{
  "model": "image VAE",
  "dataset": "microscope photos of single blood and bone marrow cells",
  "horizontal_flip": true,
  "encoder_norm": "layernorm",
  "encoder_mlp_ratio": 4,
  "encoder_bias": "all",
  "encoder_qk_norm": true,
  "encoder_moe": "soft",
  "latent_channels": 32,
  "residual_init": "none",
  "optimizer": "adamw",
  "lr": 0.0032,
  "beta1": 0.9,
  "weight_decay": 0.04
}
Rows from block 4 of the decoder, named by matrix and row number. Rows with one number belong to one channel. Each number is 500 + 40 x the weight over its row's rms, rounded and kept within 0 to 999. All counts start at 0. Numbers have three digits each. After the name is the row's rms in percent of the matrix's.
# convs0: first 3x3 conv (decoder.decb.1.0.convs.0.weight, 64x64x3x3), inputs 56-63, a 3x3 kernel for each
# convs1: second 3x3 conv (decoder.decb.1.0.convs.1.weight, 64x64x3x3, transposed), outputs 56-63, a 3x3 kernel for each
convs0.0 118:489473499462421430473440459507524533508546543504545526540532533536544561538520537484454496486461493479476487507493457498469507468499473484466505521524467563550506534539539524522526494523511416369402481429391573481471
convs1.0 120:537543583462443555490411487485468468499534516488449498507479500519531442461408408488496531467474509480469496559508542505469458544547507504519476515533509482491511524465433576544457558555489495472548463389485472448490
convs0.1 095:494506483478491486438487451463477480495514503513517532457424448426446453475466510444446465471427455451464500501484525523530509499497483517525531530534530541551514380327386387387393404426440472444460459456460458483489
convs1.1 095:486515508516537532494504497509498489491484452486479471575564609605564608522545566510497511507491499528518492485464473492434434499477488524495490537509529546567518544525517507516530543495508444477444482497471489475447
convs0.2 108:514452496499492529486530573506475493469422510484427452547562526508501501504516459507524511497458472508461472534535458499537491485530480450536514475475481492492434526592529475499479500472447504520488469442480474476522
convs1.2 122:449451437501510512520520547503524504484513480543531479510524545481500504572475497527482503525506513496479484442427417421515491461446441524511500513450543511464541572462499528501518613580565581536486546420489478415467
convs0.3 087:489476503447429462460446447529495491513499523516500490505528497547565537531500518526517533558549479573519526524494463525481446503494454481500480510484500502510498574574564589576551551562530542530579501541548554529521
convs1.3 089:459471466487457478498487510392390407386379397384372399437475505455457491475474524502503483494485491472491471498516514517513529512556537475459427471476425494473495510483483469469443445477458441446471470437416446459452
convs0.4 105:571512548557503557532527550489507505484513526459456465531524499523512510533521518506515522491463508485469502543445496540385493541513537512506517524554566528524527505501530503458519491467490462454502417400489432437462
convs1.4 107:487503523469469510477497474417437460419478482419464457502503517481465538538508565503518500487524498485507494502523454513570483403464457465475446523576485471542500501486497511489509539486514489504483509564505495542499
convs0.5 106:507529453531524464487464459547531548557491546541548553495496489479480502506520501513483496518496511513499485437469494498516503498488540583526508569541496566537514537525495550509500502506491527533518527489527502524518
convs1.5 097:498506491496523484497500533477481500495454489476468449538539536503504526514529539499488498506484505496490493483487476468507489479503499472461468533502495522520495462484466457448450466482453516511510489501487515501487
convs0.6 109:525442555481491521479515512474524430458476520472497492487503496519513507484480463496566524464503539496500521512518533521477536501490532492564472482516495525516511498537491479458513533489505498544499435480498387430503
convs1.6 098:476477494478482525477580548531503506497493509482439492546553646478401529443520525488490482459521483493478504422491529485543494554508443527488492588472487547549529477512516475473516564479514493489483455447475521536510
convs0.7 117:499561542458552493410525479495442477581471458609579518498433460515496486558498523493446441527469487524509502547537513538536465510516503419443437484468495461497512535460456556477450580515485504500478534459486476494478
convs1.7 106:512500432513532526475487496475456500461503437468471462442573493470565518419486467491498525496499474510540506453467515467472597459463582534539571500487528526538521467488501451494532419447517517478497532457474513467483
convs0.8 095:554600535491517524522540521467440479520484501573468441524524467560530506546554502531480498513521494513515481533525520529400438487453387520492527487472523520516485502499506509505509535514497515561547506531502481516492
convs1.8 104:539497472540545515519502506500542553484510520497504538508563527441472510508549609477485484510488484486486511582495478523549504536487483499479525520487534542475492534501536463516546498493511530466472577590473490507458
convs0.9 105:524505554509493520546544557485488487468489480477523481496504490502497531504497521491509512497530510493527516540525492500452491464510524461492480477469467482478486491488512499500509519534538499500466518489501486525541
convs1.9 089:514542550524494541555525555472432464466427477433493470488538535479444508518554522482481441479508495475465515492497494530489452483467442491479501487462522517460493509480486518515493503503500433470428439474462439466423
convs0.10 087:457464470446444489478495483503586544516553505542536523484489513498485543519515553470531517486494500525563548573516556529481456573441488460467473471456447452507490484488517438480544491541557465499491454492512496502507
convs1.10 066:468494515480498514530516542462441502506480435497489457448467449514534498540621587461455461475443463478484481487460411518549462516515478509473470525480462522523522497514495497503404509513443468478438446488495518521505
convs0.11 069:539522522538464506480447478490499577521491486492524501476471472523491470465519515504495515502498496467558520552536543495503536469507529509531517504520535512540517523510488512500490516484486550514519531580530532522523
convs1.11 071:561569512552584562539590555426427478432440448408417408511505511501499543535540573504486475526501461468465491495494530578569541542549570508535490505516481506524489453503460465459501476410448425453433486485479458484489
convs0.12 097:554566576525546577503538535476505441433533477488551512489473480479506493489521523484499504472545497497575530530394457475436453455535515542481471500523477507503489518491526493535548498594548486497518449544489518579497
convs1.12 108:497447451488536512447517518511500514481479505507528508546485487466561414481525474516467503478453515505510511527429483595501445507493447450555514482519487481473424575504520561481554442485560457474501555559534534488544
convs0.13 083:490404496556442543665575612532547554519491555529472530543495559497519527447468465526512514477492495451492452502585445431507444418472491552488543511454524570477521499542503469518519478446474460487471477501531499458497
convs1.13 091:519498548491449512575540572493519476483518460480444510451473531448412435461515459463463531482506473457493445451450495523486561464479506524562494446592496448542488545517542537520456545533534497523518439448511468505483
convs0.14 114:499465477491432477554498546446477469445485541534451446497503543458504504496532523474502508466503488502512501437469415510472488521509435533516535491518534461490508488497489497536553541588533450382468466430420570479436
convs1.14 113:509537531475518537467432470501490485506486497504528532510504482472524488480474500505473534502489505506536514569493478521554424521543522471457474562520408452512476483482458557473479472508485461463554489467499477486487
convs0.15 111:517418434470473444460451447486472494534521522530538484450469495453463513431503492491505519506488501500500504474423481418472519494501499464500522459503515493507527477501492470477496495489494515504515542536540514518500
convs1.15 106:496495498521523521505553521488483510463460493431449495471513475436472527467495503476454464481492491466496491515502486518574519514578489522500527509497518542494532518518542501494513492514506498496508491510520490500534
convs0.16 087:535533496541461505507469503491523510502532499477561467525514511534545534569524499467508467513507521527515486475532525386460539465479463460494454508503451538502482498531486535550538532579586474504503484557496441510498
convs1.16 104:480507493477494474531493450532535495482508487525508478537479526511572483499464475515522492523476503523486514533554513458512550455415522486479478433485525476483529498536537468588581479510555471505469496453537542470518
convs0.17 117:522555467541475375519512480485451442466458581497529563470510505472519498503526508485469510475478551509514569497432453479305453500414508502461517441507569516565568476483518449492561490501549517474522452502551490514521
convs1.17 118:453485496529492491468450482494458499437454548457535519499486552548500534470418501473488508466522521485515492467534524525613534544544495546547485557449482481490442522474459511483414470462401515503457514470472423470440
convs0.18 129:509528473479482462452474466496543535514581529502534508532520503511504484527497495481472494494451502507482504416475509489548505536513528545512498549523513549539515497490495503440478504492518458454485473475458480480460
convs1.18 134:510484483500494482511493506517520509487504498521545533513529510524534545526522527499506497504518509507498510456514478514570524465517528482479399484600520468523494470522497501525534510537529506485449482523483478493476
convs0.19 090:456391426439364428478395466507502492543510519503489476491524500499493519515526525537503520537506512500515537554484548522491539472463492503482427505477480491472491529489523533533523496503539483485491511513512513490532
convs1.19 087:493488476516504508470488485437494473455457452467459468463438512458482563486525528489474469489479498471463474527504458540489457507487429535480437476458440457466463480456447470485485479495461421453470493522497482466460
convs0.20 104:559498545519487498534534556507485487498476467485495525500497497541521540523496500503526494541525526532506513578494500550480468469464523474474492470478475490483491523510506532520517541528528518500492508487494528490482
convs1.20 095:537509574561526527529534543431452481436432436442461438472507522448488503458480514473470468470493503510502491541510514574556510525547499485485488488494494495513481515519510498480459462478478451440448449492476440426427
convs0.21 094:449458474527436468533545455516514477558558532455428466509442538501480568504477526493500491529587527525508512532477467503419474535505473491515490461541507416481501491488503472555556480518571553446504504554478516480493
convs1.21 108:468487453477533496503463476538514506478424458440520530579530536484512477493413485465497476508492509537492483522548508536540380514445434500464484531488456495506483493513509517510532531465461434507511467612547457464492
convs0.22 104:554574563566570558551562520574549575588581565561552603524500513485506524496515521515496510511500529530537502527559518538539451512470429513487489493491479528505499525521548519536529551552531531521507533529537538521542
convs1.22 119:496526505495525515507500493405364392388366390387394391513525521504548529473519522497483476490486503497496510507502480485472470455448451501468471528492491521513502510474470490488455468468461526500544528500517528497501
convs0.23 111:508447494459381448446454504517464502494463472516460473508510466530538493535551508534504514504479480543515516477418339480436399413475491487491483449452492482499484532527519530495519563545550511495513505463475505484500
convs1.23 093:496499502496524558520529543466454452462431448460460482446435479420464520529521584444457438467463492476490476472465463510564530529546522477444410477469375497457425513500433473444410521500460405460427469477428460486493
convs0.24 106:468490511476475487463476513474500477486487479515497509511469467508501500513507502510490509507505503526519515514537479465454461465507507498455461478487481519504485537503490535504494534528517511489498528482512529526515
convs1.24 093:512505524505515523482536566471460421465441430473497451434467540466454526471480539484457463508495467519510482497516482550540511507548512495493510535486514486521499506520517463494519485458494463460468463448466474486487
convs0.25 105:510497481467486401466429451434450439454469454483449473491496496505510502517521526464467497454481479494474482487375440454429507481499495499508510482495497480495481488456484481490521493500481504486508510491520524512522
convs1.25 113:469477495517508512515489506488483508481506495478478491578551552573535619443419521485488523506535505508526511506513505525587539591590546553550498528505496527548527522523539507528521495485525493469464506486493497508471
convs0.26 107:535498512543503534509497531518488523481496467498484512548553543535517517476493493554543529512523499461487489446464465490503520516552530512471488475486479486491477579561542501525512487486464546527532543517502486496470
convs1.26 092:479500525501541543550552555481490496483473456456438444475447460446457471500506550483499499478472455450434454500501499532524499543514512425442414497534484487531515475484498484503506461474463431436440433437409444425455
convs0.27 103:457487450480476465501448460543508521515539492519521477407447430424395439374413382452467448496458460483450458484516460501522472448444486523507492507546478520489497387381386404401400412393391464473486459471460471471452
convs1.27 090:512505509489505490523496507436449482464457462447448477582601588593570563541544573489472485500485482482493491487467517449462486494463499513504493535507487520509464525506489561523503533521539489446467512482440493485454
convs0.28 106:461517528500497529489478503523541552550609527519551518514492533511522515487505498478466458496515500499509491522554532455550570480562573505532504538532498559578486496474470497491497510513499464478472471506477451488463
convs1.28 095:499497493503523503469521529517476469485509484478475481512544506571555583473453513470519509504498497492507497482506498583509463557526586457463439419533492432516459516544551508495531492482504523511453459482499452403468
convs0.29 091:492464565539490562577545545524529540480492519479566511517484468543528492560566510490469438515496445542551492500514431593493484525432490492523504472520505496531513479478422523510477559556512496489441542527496539519470
convs1.29 084:516513507504516527486519502493438449465403423514467440526536594513507542488446574488492449493511517494499475491464418543516504530507556435547500495524490481472468532530456490482475437428473461494435462506427508517537
convs0.30 091:525539504544543521476527475494476450478475494471468475435418435409433453446431455439462446430429420431433445469522550522551550539543541513480524486510472474491445403407387417396420427401397444431450486421466476445451
convs1.30 081:487490514424497519454502504468433475450447432466444427560591599485542542491558576492484456487468482512505469487483432469449427465449476520504461486524494505511521548504524524506516524522516448480477502460438467444488
convs0.31 101:551474435545483464553555502476491477494507485478512470510510482481543489527539495505524479543570482524535506548541539541585516511540489452473586474453514466479524486513489551556483505513518531479462564580454510554483
convs1.31 103:497500502541501491522488498526489504540442449591495495539475454577487458533416493505473487505494495507484483496474510512519474469501505453539533370530532412470470532527483536515495487522532477525499472513518480481481
convs0.32 116:497482474510503502518538515521527503518533520493502510529520487536505482516534487498512441503508465505498478541382451494271462506478495550515493545570450531575513517516506495503473513487502477507458469536493538507498
convs1.32 123:490507468522571546488488491499490506483455508532532580476535463511528566445345503515505496535509518493500483529449506597599527464534471510555534484567546456515503488446506520446492508450477501489516508578545451477468
convs0.33 070:586548517572565520515500529509568546504515536553518536486487461495497501484479492498509489576520531501508480456491479513514515490491506462514508513501505509532535538550547521524546538489505556557545552540551539513530
convs1.33 074:504525539546518497523520525407435459399411417424397421432447445468488491464489531487486452477491472476482505488483539476529561532536586477441500499502481492483469493508494470505489457468486449425451451440453455439447
convs0.34 084:469474488504498478485448489477461467479416471483439462551544538545532543557554558546515523557521524552523522528498482486505475485478478476498508483436457513472460551543550532539529554521517574561523552526535562566547
convs1.34 080:493527502519515529518527491530564543550528567533522534400441466445488518492556575478485474478471472463483518551537517554529530520536510506463469489501435514464481448539484487499476479512467477442420476441455507461476
convs0.35 085:574539511549535502506517508531554538567569561511567503492525510516515511499522516528547495553550555557523507474464493473480474443484474506535501544592554562585552538548500535570538541547530587586552608563602589602526
convs1.35 083:513520473567535543555565536452445462452490448411412419485455453504459469479492500504505516483484521496507518486501546528514568532587585520513488518516506514482480437471472428460456457435395465465474481468493483512482
convs0.36 105:462495491493509524519503502517552504510557512493537504526504496508484486512502482514477487489488468486507496489458527495470507536520520502470516524541508515490502509508472488453441519481472505492498520495482517529498
convs1.36 117:476534522508543551467534523488500495522526468516506453510534559508514549470445486501522515521549505520508536440471508496445459469478497487500449514553450471507481471477481507466505508474504432406422418451390434435422
convs0.37 071:505466484492482532480483477494466472449460478491495537566546517506533534518511502531497484562489555532511535519462451543458464519522438475466485485430494499419484506532555508539541548561526542565513551555528512537506
convs1.37 070:463504512512511513498505513501482507518483498480478466425388467470503479496508515482461420461495502436454450538519533584562496490533563487446420477486391466488453488512480476515492454473470424431424453449457411440478
convs0.38 083:525561560513483510513536512502515515488554534535503489521520496545557495481514444521490484501501523526469431540532522529494566473520545488482467527512525504465552530525496526522535516532482488508485488541507459459460
convs1.38 120:503455547469465543517544537531512517494493478501485477552494520583402513540455612518488472507499485493491479346486493421527498481505515552498480471455466499509506442501465513526442503485501544492478446501501482512489
convs0.39 105:533524523511534562559555540521550529520573517523550503530568569573600594547555558545552524554592515542552533534520472549534491506482465510505517530519519519513539505544553516591528486548526492524490495512492501471485
convs1.39 092:510495497522527495536501515428442459434439444420445447436441440505537502562568568477485507477498516490480478513529481507558536531509511526507512552527506503517524487521541505498529490503510466478457448492478459502500
convs0.40 110:533547553536548503533531563515531524594589512535551513503524505496514498528517496519494492514487513519490520516545461516502438461441464537522553530516541567535565499505505526499492547495516539574514528512561524509537
convs1.40 122:505501503505515506486509507558517528528495487543508517474504480506560533474484482530516528514463501524505512583605583583572602578584586487473504514463487540472505565577580588579574582593538537485526539502498578542542
convs0.41 113:483527478493530523472479490502531524504488492529486479479481496492469503480488507509513507489513528515527534525505542512504490528450457549553553540548578539559554463465481456478511482491514499490499481482502484485528
convs1.41 093:483521496540523478505504534494512535537545563480537523448464451493479469515508472463499489496489484483497480505462477472484500466492479521470494496463480475480482461462500463460481488478474472399493442439464471459498
convs0.42 116:530487551531472500484448457502479498547547525486447451501530504545536549451443476524526520525555525491437492469438395539468450554464496536551522500547495503499526505513478528514508494481470505512506534533519468449479
convs1.42 102:497522524500526475451535482563512526506419455519454502582535499508464432498508519493494477456484484503493505607553456467450460537580519441489483514551510533527488508522488479477500534529516474467545441429461472499507
convs0.43 105:466510471472519474483532504477471459473484449466454459506498494507500477525500498530526535544537544543537549508515500480479492487504489456439429420436442455455443510503501466495537487483506548613570604655622568603602
convs1.43 095:595569585564604589574579564507519548490503530509506531493459495524542507576584545492482465499489474465465484496485466479497452480481469511502500511484487525476482480500493465500476494484453460443453501488504535562503
convs0.44 092:477514469451470467493505537500495501459486473444487482498499476497485516483500472479489483489498503468490493522567496529455452505448534478548495494507510473487482509509472479445498503434483558561499522490513509531517
convs1.44 105:510497516540518518526564512380394417354393416444419427520473475405413422449486509521524522518507521506500522537556529534584524518534517528521501529550481556553502540516514540501504557538550473414468475491488504475461
convs0.45 093:499524509497530501489492448457478506474494518520515506402430421427406449418453441462422466463454474480449490507551526518564527507530508492516506507507473500538479388402388427408429434411434443461444439424473475475476
convs1.45 089:507519549500537509493503514465475456437427417473447437561593579517561568506551537495516491484492501502508486511480432446469443498433450469500487529512541500471535524532513528513509506492463454478410469477477466468419
convs0.46 089:516488489503508506516526509514496491489507506485508476505504528526507485498504534486505503507503479500477471405438489408473542488516533488505488473498513493484481487495512521520492507484474500498500506479496490492475
convs1.46 112:504532539509530553506526530520522508504505495523496493475439463436430438401427425497515491523486504517480493373386413403389400427406433471487497501507517521525502499494496492484481500479487535511501507506501496495479
convs0.47 094:490468478453449423436419430496502516462524513497495521480461513467411481488453495508446535467416493439464503570542565574512555471479468510531550502484543522488565453419480436430446445412499486486535504497533516477564
convs1.47 095:512528509465479464461457479522504497482475496517469516559572597543594561504518562527525524520522480476514494555587525525545510565523534553558542563558545583564506582604552558576556531548535470492449480487493480493472
convs0.48 101:456442470500474503491490480485551487528552470515517518475537476499568482545537482504533457506576423530522492456544513355428572435490561486492457537502397494510468502514490561570488528544534485482478498535464477480448
convs1.48 109:537540579476471513531493501473442434587432417570476521595448531596410523548451506499522492496501482505492508547487517490475488489505462461519561444500512445485481498490525524507529474518537560543532468432549578493554
convs0.49 094:450491514489473459501494463502493469484462418489505537492489468523534501461530459497509523510527494456507474363481433448545552456494475519492478525527525515514547521501538534552494485472492501499519502493494477504488
convs1.49 102:503575576495523552523541546541509512509495531510456450520510590485530496468533439474507476509546519501502499481486469450383401456424510485507470495516518492499503503464484466452490470458505474523507528563493492444410
convs0.50 085:436472530475513496486490480497532515484527516511510492477443486459503497509524505501490475460485448505507542541508540473482529507482488483492500508475414457484436470522477483493500460510503493532499478523491493508541
convs1.50 084:492509485495531506524559536463477539465437512442449515537508517520521536532527522455484496465462475464491488511485443545488494522506464454490468467464513530502519474491492523462486499462486416398459406437469479505488
convs0.51 110:467501495432462501410491471519512477517524506553505457491514500470496538434497479469545515457539533476463486517557484602515427528500466496512440509546511526504465469488529403486530436456498464529505476588571422487485
convs1.51 105:471519573478481528476516564502551563520544571524499528497511568519536388549521389489471498502486475491488505529419502574413502560470481485485489524523476527557512505493500514540568539490543518511579480446527490508540
convs0.52 083:521532528510518506486524528518506532493521551512526542442456434427462436451430418460473456487477474487472464543548479523505460491472478511546520488487514523516540391453447431439430423441450488462454469504493468475435
convs1.52 084:505530527510532532502513489497469478472458498483481491545518568492545595563574578474484506486460479476477513550536524538487528541515520532574552551556564532523523532485503541503514525526518525491467507504491490490455
convs0.53 098:429442458467444462467490486457475484484470482507501503507519498516528527532517498519540551520549536536540542522482481488499504497495494512498533483460505470487503536523495507539505534532520492511519518525520512529518
convs1.53 093:475512503494500506513505495507489493482499491470463511436462469443509476494553519475465489441499441451482501542564549572568498536502511473472443471487460496452464503501505506495474489472473441437434491468450462485466
convs0.54 093:510474473513490468504456460463477479463471476474467474501441448461430418459434473445412443430393458465403461458507477487513475489502504512493500470486478472511515385376380373310360462350363468411476452414440433424427
convs1.54 076:495513507469487522497487474462450456465467473485465487576633603502611564493536498509477480494496465485493483513447491511435447534483492487492509497525523486516470519545550526517517511513527477464453477511506509491498
convs0.55 100:452453441498489489506573514568526524569430519536489513497515474523483465503498442543463533527404504530467515466447457515567498541493490501520502476443483497458472514469500483436491532482519436499488507493529492500568
convs1.55 105:495511474489495507486502560504506528474543465482537471449493594497448574526472594469485462496518464482500475467460490595604581500460529546472472518452488556487477481493479509571491481529558470485484483456504470499430
convs0.56 096:510510465449434432455504463521535514463516546492513516494527504477579533466506497493526529478547504483508510559468515475474520474521485443514497466519493474531507469525533457504514486514483508542492470542494489525478
convs1.56 095:508517552475553518528525520506462507495428515495405498536446497447471466503504548454478474476517489477499471482545517499556483507513461476486474555488469552534521493465452503479486486414426466541462511539425492523445
convs0.57 107:524522556514556561520542541484470508478463477498445518553505473523508503511497505521501509495502503504509489525506549518494545513522541535520507483508516455504489536499534512480488528486508510575555518540518523521494
convs1.57 102:506561553512594563565604584450448449423417414435407383462447540455448546506499596467482485480494484465483459473531519504502462552529501464417437491475425478533461521539525505466508510453522402403428445460451405412437
convs0.58 083:491501525525555572532548513548536526549519564542582582488475479465480470458438481473478480480504488519491519506500522487505495501535530529513513524504485525507486474480462468484494518491496453488477504497508499510531
convs1.58 095:521547574527526545504519533478438444455389424458428432554572557558585562523540566481483466496490496529485526552505491553458484554493470549518511545571550546545550518514540516500480497487495445479466513475468493472458
convs0.59 094:482513476475451446402463447517497492556526538557555520426442505466472529493477484465480474493446510542522485533453515456330435539511514447540551480506563521532497457451486467451515483504502496518512527464511520489473
convs1.59 107:472446451493453472474454510508495506454482523467463528445457534495519519457462470484487508493527515517522481486462492420529601465493548492512589496459502509526531518487521525548508548561490486523491504420506505454527
convs0.60 104:492474467451467464461458455478514558531500538539526573432463448434393434445449431430458472445441481477448497522528550496602578476573500504530538504510504533543570395398419430421442411424458459456482464478488460488527
convs1.60 087:491494493479485475432446417445411426459426455455446432599600622548583607536551563485466506487488504501515528631575546606542486610512501532537516539560551516568579530549534531560539534514513461491503493477478495490479
convs0.61 108:508480497497505492512474533486500486504525510503526493546505517522533541562578514457505514503481484480521496481533476503566522480486470533511485532491464484502440496471542476509531540531556469482490459504510504549499
convs1.61 117:521531503526513489507517488539493486517526473483488493440517533514541480499487562491508498492518499485531506505499491525395521487455520511463499414425528475557545512487521516499528461473510479485485473431451460419493
convs0.62 098:452542538465501520517552548543542509503466505505466519520475507470455433506480465542488515493453465494473478491492479556410413504453510588538539544528549531539537540484501517425431510446469524478511468420475517465467
convs1.62 108:508529528496488528492522540524490477529517500550522490539530533508517535418500529536532507522492512532509482635598544631579556581588594499514518556559512573614542604580550572558570492526566560524479547557504488524476
convs0.63 115:514472487485456478528519510496512524460515510487480498528504507533528527482473474479492516494542477522477492453482525480584554516545498577498532548528484491500448557517500525533521527497487493484463491511489522557544
convs1.63 104:487511490492537507533540465554571529486457449498494479432506500506497514518510528499519509478502505490495532468546486528463517573478504556511431481555566438513490474474510493497505501525541495482457518500495551538531