Weights of a small image VAE: 2.39M parameters.
Rows from block 1 of the decoder of a small image VAE, named by matrix and row number. Rows with one number belong to one channel. Each number is 128 + 24 x the weight over its row's rms, rounded and kept within 0 to 255. All counts start at 0. Numbers have three digits each. After the name is the row's rms in percent of the matrix's.
After each channel's rows are labels from the 100 images, of 14848, where the channel reaches its highest value: "place" is the part of the image that holds the peak. Only what is clearly more common there than usual is listed. The data: microscope photos of single blood and bone marrow cells.
# convs0: first 3x3 conv (decoder.mid.1.convs.0.weight, 128x128x3x3, each kernel summed), inputs 43-85
# convs1: second 3x3 conv (decoder.mid.1.convs.1.weight, 128x128x3x3, transposed, each kernel summed), outputs 43-85

convs0.117 098:161089149185096115107115165122093085158132145101120099138136108137091167143140133114146130082105157116162120101113138137105110133
convs1.117 082:103124105102137160111120133184150172143169134122137155119124140143168097109100136140107132137158116126122153151120119181134131159
place: bottom right

convs0.0 141:091134135140113125177124138130123106125156130136099146104107135100110118142142130131140119127130139121117105090098171107126142137
convs1.0 117:096122136137138146103117137142136071097151144135114113186142138115150094094115075147109098152135119156111174143136125155131124169
place: bottom left

convs0.81 084:100086098075094119134112104093127150111115121156142146113122142120087147084106143129115136159151130147124140135133074119147110160
convs1.81 091:135127125123154101130131132128115146109149106119094142091119118116133068137136120152148140135131101108117125145131138156113129103
place: middle right

convs0.42 068:131117146175110120118142118154134088139143144081090104123154098136067167117172117101152141068099162096124116138099140117093126102
convs1.42 076:131136131134162155038107090101121183134165123124117146143143124125137121107141114154108142144126148122112127141120118185137130194
place: bottom left

convs0.36 115:121135123154155094146146134099115112136147145093116166113146134151104143149170127089166117068113138091152111099126100141106122101
convs1.36 089:134093153144124135055087115130142125159116149125110078154136103146120159131139124134135179151125138159136195129134183112123087119
place: bottom centre

convs0.1 090:171165129151168103133095160141102116142130133102109122128135087131132132169135093135138155066113129117107125129135131125122126109
convs1.1 070:161175129104091133115183098122143129143161123126110142163134124137096141102136122111121125151123137122111109129130122171125137171
place: top left

convs0.10 078:099116101114109099115107151165116158102149116137182145106125123130077112129082138137130146138143121111139106136105119140142149198
convs1.10 085:109151144101149121128091136092075159125114125136098118112110150138146110125088133131139130157126083134117116123119173153140129123
place: bottom left

convs0.34 062:061159122109126163158154087156138178102110125153125160112115111147159111123102133145101157165139105184094161128142134114136106135
convs1.34 077:153117133188091118123119148101111093125139141108090128192134130134120135156159140115169110115143160123152133100130166126124126074
place: centre

convs0.44 078:133148120136176106149102109172129170131117135141170155131138169128111115121108131133125148129140103154106136143114111103145126155
convs1.44 083:124150111154120158162154158069120120146144101131130131164130139143134164136135138124132124133146133120128129118127123196151114126
place: bottom right

convs0.41 063:123079148140169147150115138098127166109149141132175107065130107113120139105117099133098148137143102136108121108124134121127119125
convs1.41 085:088153109147124153114083143121107111112120136106143162157131144123117099130129136129120092142121119150130112143121111164131150096
place: middle left

convs0.9 080:135169097139141089134115137115114134144103147120124132116124174121112121181118100105136093103115151123107113121156107148127146139
convs1.9 100:168144103124117101170128144106111174139099076117113103064132138124128138114134126126133181149127129108107090125141179189126109088
place: top right

convs0.90 090:134140156131089139101128132123126101144062112126131138111133080117092114143134144103153077117119115140138108120103125136126146108
convs1.90 090:098088176133118132121127138148128108134158129116107148190125128134115046129155114150163148138125120150126153149133105058146122130
place: bottom right

convs0.18 117:118166123126156136118116150162162147117131116129155192117136124122075106132131100130155138122139111151111120130114107112129114177
convs1.18 108:084117139141163109109107096113084142152131146119147116146126134129126166135115133144118185166134113129116149138105135183135151133
place: top left

convs0.77 155:139074120122102136067122143116118142171144118129120100110139148124163177149137101111137147099133124109132125123113114133137135059
convs1.77 138:103076114123162123205108159114140110118154116129136108140131145124124068136147126110117100140129096134119178123120109137125140148
place: bottom right

convs0.51 155:130139140093148148128096113121134146113113115083097133119146139139128166118153077147112100156068126148088130157148132126089115160
convs1.51 140:144119169159119103075163139138130131135139117120157122095128144120125157122111139114155193122116135110110150108119119150144158091
place: centre

convs0.99 090:083133120126133118107128163155112098149131121141137082090145113141145083144110124160121126130147138156136101106135165104131160159
convs1.99 098:135133129098156132137133109144131125107162142127150131140148120126108062116164112146108126136126112141126123161113085127132166160
place: top centre

convs0.100 090:114136165100186122076105146144135132133121099123144136132133129107121097144166128128144118131150134153144128101111122121110098110
convs1.100 115:128113140149212110130110084102079118140141132117117090121122139133103088137097129152111124154136109137130126142118115103133139093
place: bottom right

convs0.5 068:105159133156148104100185132175167143150075102133130132160125093154155117122158146108136157121158104107147129105108172097130119120
convs1.5 095:144062154137130129132081136069106120119190147130135096167130116124116115110115132126121105124130148138121165128123126162127129135
place: bottom centre

convs0.28 106:143149142104121159139139104176108102128079138145055128119154122147154111129089141147119114134136055123128143156153106083147145107
convs1.28 154:093165126154069148112158160179132115133159132125191142120128106123144159134216130108133107119124137139123083122152099142123105151
place: bottom right; bottom left

convs0.32 059:095115150096127131133128083137089130145110113141156136100126129147149098108142109134110102186143102121128115140162103134150089090
convs1.32 087:120076148139156134035102083062133144144152111138135141098121115130126124140063134102103155119124138111122147118121184079129125091
place: centre

convs0.53 089:116142184098137147160115097109116106153078117145140126116128143128098122095092103148145140146147075135086132138146145128166086129
convs1.53 122:128100084152106151122131134097111143122156116112127149089119100134118141170154131131140106136131162125122084152120088138148122098
place: bottom right

convs0.69 096:169110156121160120140095147107102141141110141112110135121112082121093137135134122126169118115112100126150121137133128122115120103
convs1.69 088:091187093162097101135134123172113101134125151115152145119124133125123147147159127090148132115121116125118104137140111175144102120
place: middle left

convs0.105 100:126102153116115161133153117126147084126127085124093145109115082114103114130106114147131117139121123133115137158124119096128144147
convs1.105 091:082123107126113148062111119175115132124153161130138157088113109107148139113142122147086124123133133141115126131131111214136137156
place: bottom right

convs0.46 078:152074112130134130117117142118179131129150137123145120148116126114096164118087126133101112139126105109146119134119115136111144118
convs1.46 088:140138135134165108127080144153115089134104142151137091115128156121151111110128109102107136138129108133114164146137161126124130115
place: middle right

convs0.33 137:145107115089120121144147086125134129120107123149108135105088136085110119131102141122158134089115134108136142116092118121154153115
convs1.33 110:109140156165126128067139113152155119075145111143123156124125139127146120103196106119136140116129108152105137151130154124138143114
place: top left

convs0.13 137:109166145124088132083118109123139123158136101131127137110135152112112162114125137143135157096145178109134128139117132129136130085
convs1.13 198:118076113121172127200125135117137097117154115125152112141126136127130069151125118129114090136133117137130189160127109141136137151
place: top right

convs0.125 152:151141147114127158119112107138105116157109113114161095143119116126132149102121153114085119118139122128103127131158138185129079043
convs1.125 142:146125133113140139111138129103121159150121112132112135063121122127126159107085134113126137135128133099116084120145185081133111086
place: top right

convs0.116 098:113162153117110124097096130157166107110104155129107096188116094132118135112110156122116136149134157139134157151144158119134111103
convs1.116 092:112136140121130118172174144158098149117144142123188138116121137112128115111125140098116087121125117118134110110135112210137102119
place: top left

convs0.124 067:090096118173099111088144167158161122147091135120125111114137123129158111118118135126199130127124115110150097098126131108119101102
convs1.124 077:133164141142164106127072104136094160128156131119153099125117145125135136118138126142111171138123108132137106151142094132119146141
place: top right

convs0.112 067:146140161141148129148100126125126140124129143108125141143121118126075188135143119122140116089107123126117122120102092115107129097
convs1.112 073:112124125143166131059112112057114150131145124128148147136136136142135112114136126163127153150141136163133118119123109132126125174
place: centre

convs0.50 127:138114099113131138129135093130119112136129029146148134110158151131132115115102151097105099141133090111141084142121146135130133094
convs1.50 126:093098130131066122083152161152140102114129108140106156140114090118147111144126126131133108125138131130144115105140130118124097126
place: centre; bottom centre

convs0.20 098:134141101142095129109153160154125062152127171109101098146141142141133161150124118097160077097106138105113131137144130125117145115
convs1.20 129:107092148118132130105139100172130149146159160122164098124120133135147139085111128099112134109134132110101153092130119147137127125
place: top right

convs0.39 092:120117179136162144152156158159121077115124127137103111177146113137135129092119147084140133112119142145183133134101141072123100087
convs1.39 086:061148121159111144041152110179101129110145164126201158146134095103151150123178110123135124117138126170137153133127073179124117181
place: top left

convs0.70 070:114124114129150136201125110155080084120162102127058116127132092133101160159110127106185092088109149131140106136123080115132158131
convs1.70 094:137136107130127131064157093169156124142155096120187171097130121099115151102117117112139145142119136136127137131132164148138109136
place: top left

convs0.73 076:079142138166085129130086166155127118124130162135157139157109133130070103100085114133107171122118107142102133167109132103134143155
convs1.73 094:133156105175084134083132124134108144127134154125133162123126086127157141133193124141145144122138134128117115151116070193129115135
place: bottom right

convs0.43 084:081131107098149119130159096142128124149099143140118141114130134159180088147101130107114119170159074134138161128158135147155099123
convs1.43 084:142095146103134114148115140104130117149147142109109111103122102152135149136143153099168103108138166103147095082143175137118112067
place: top right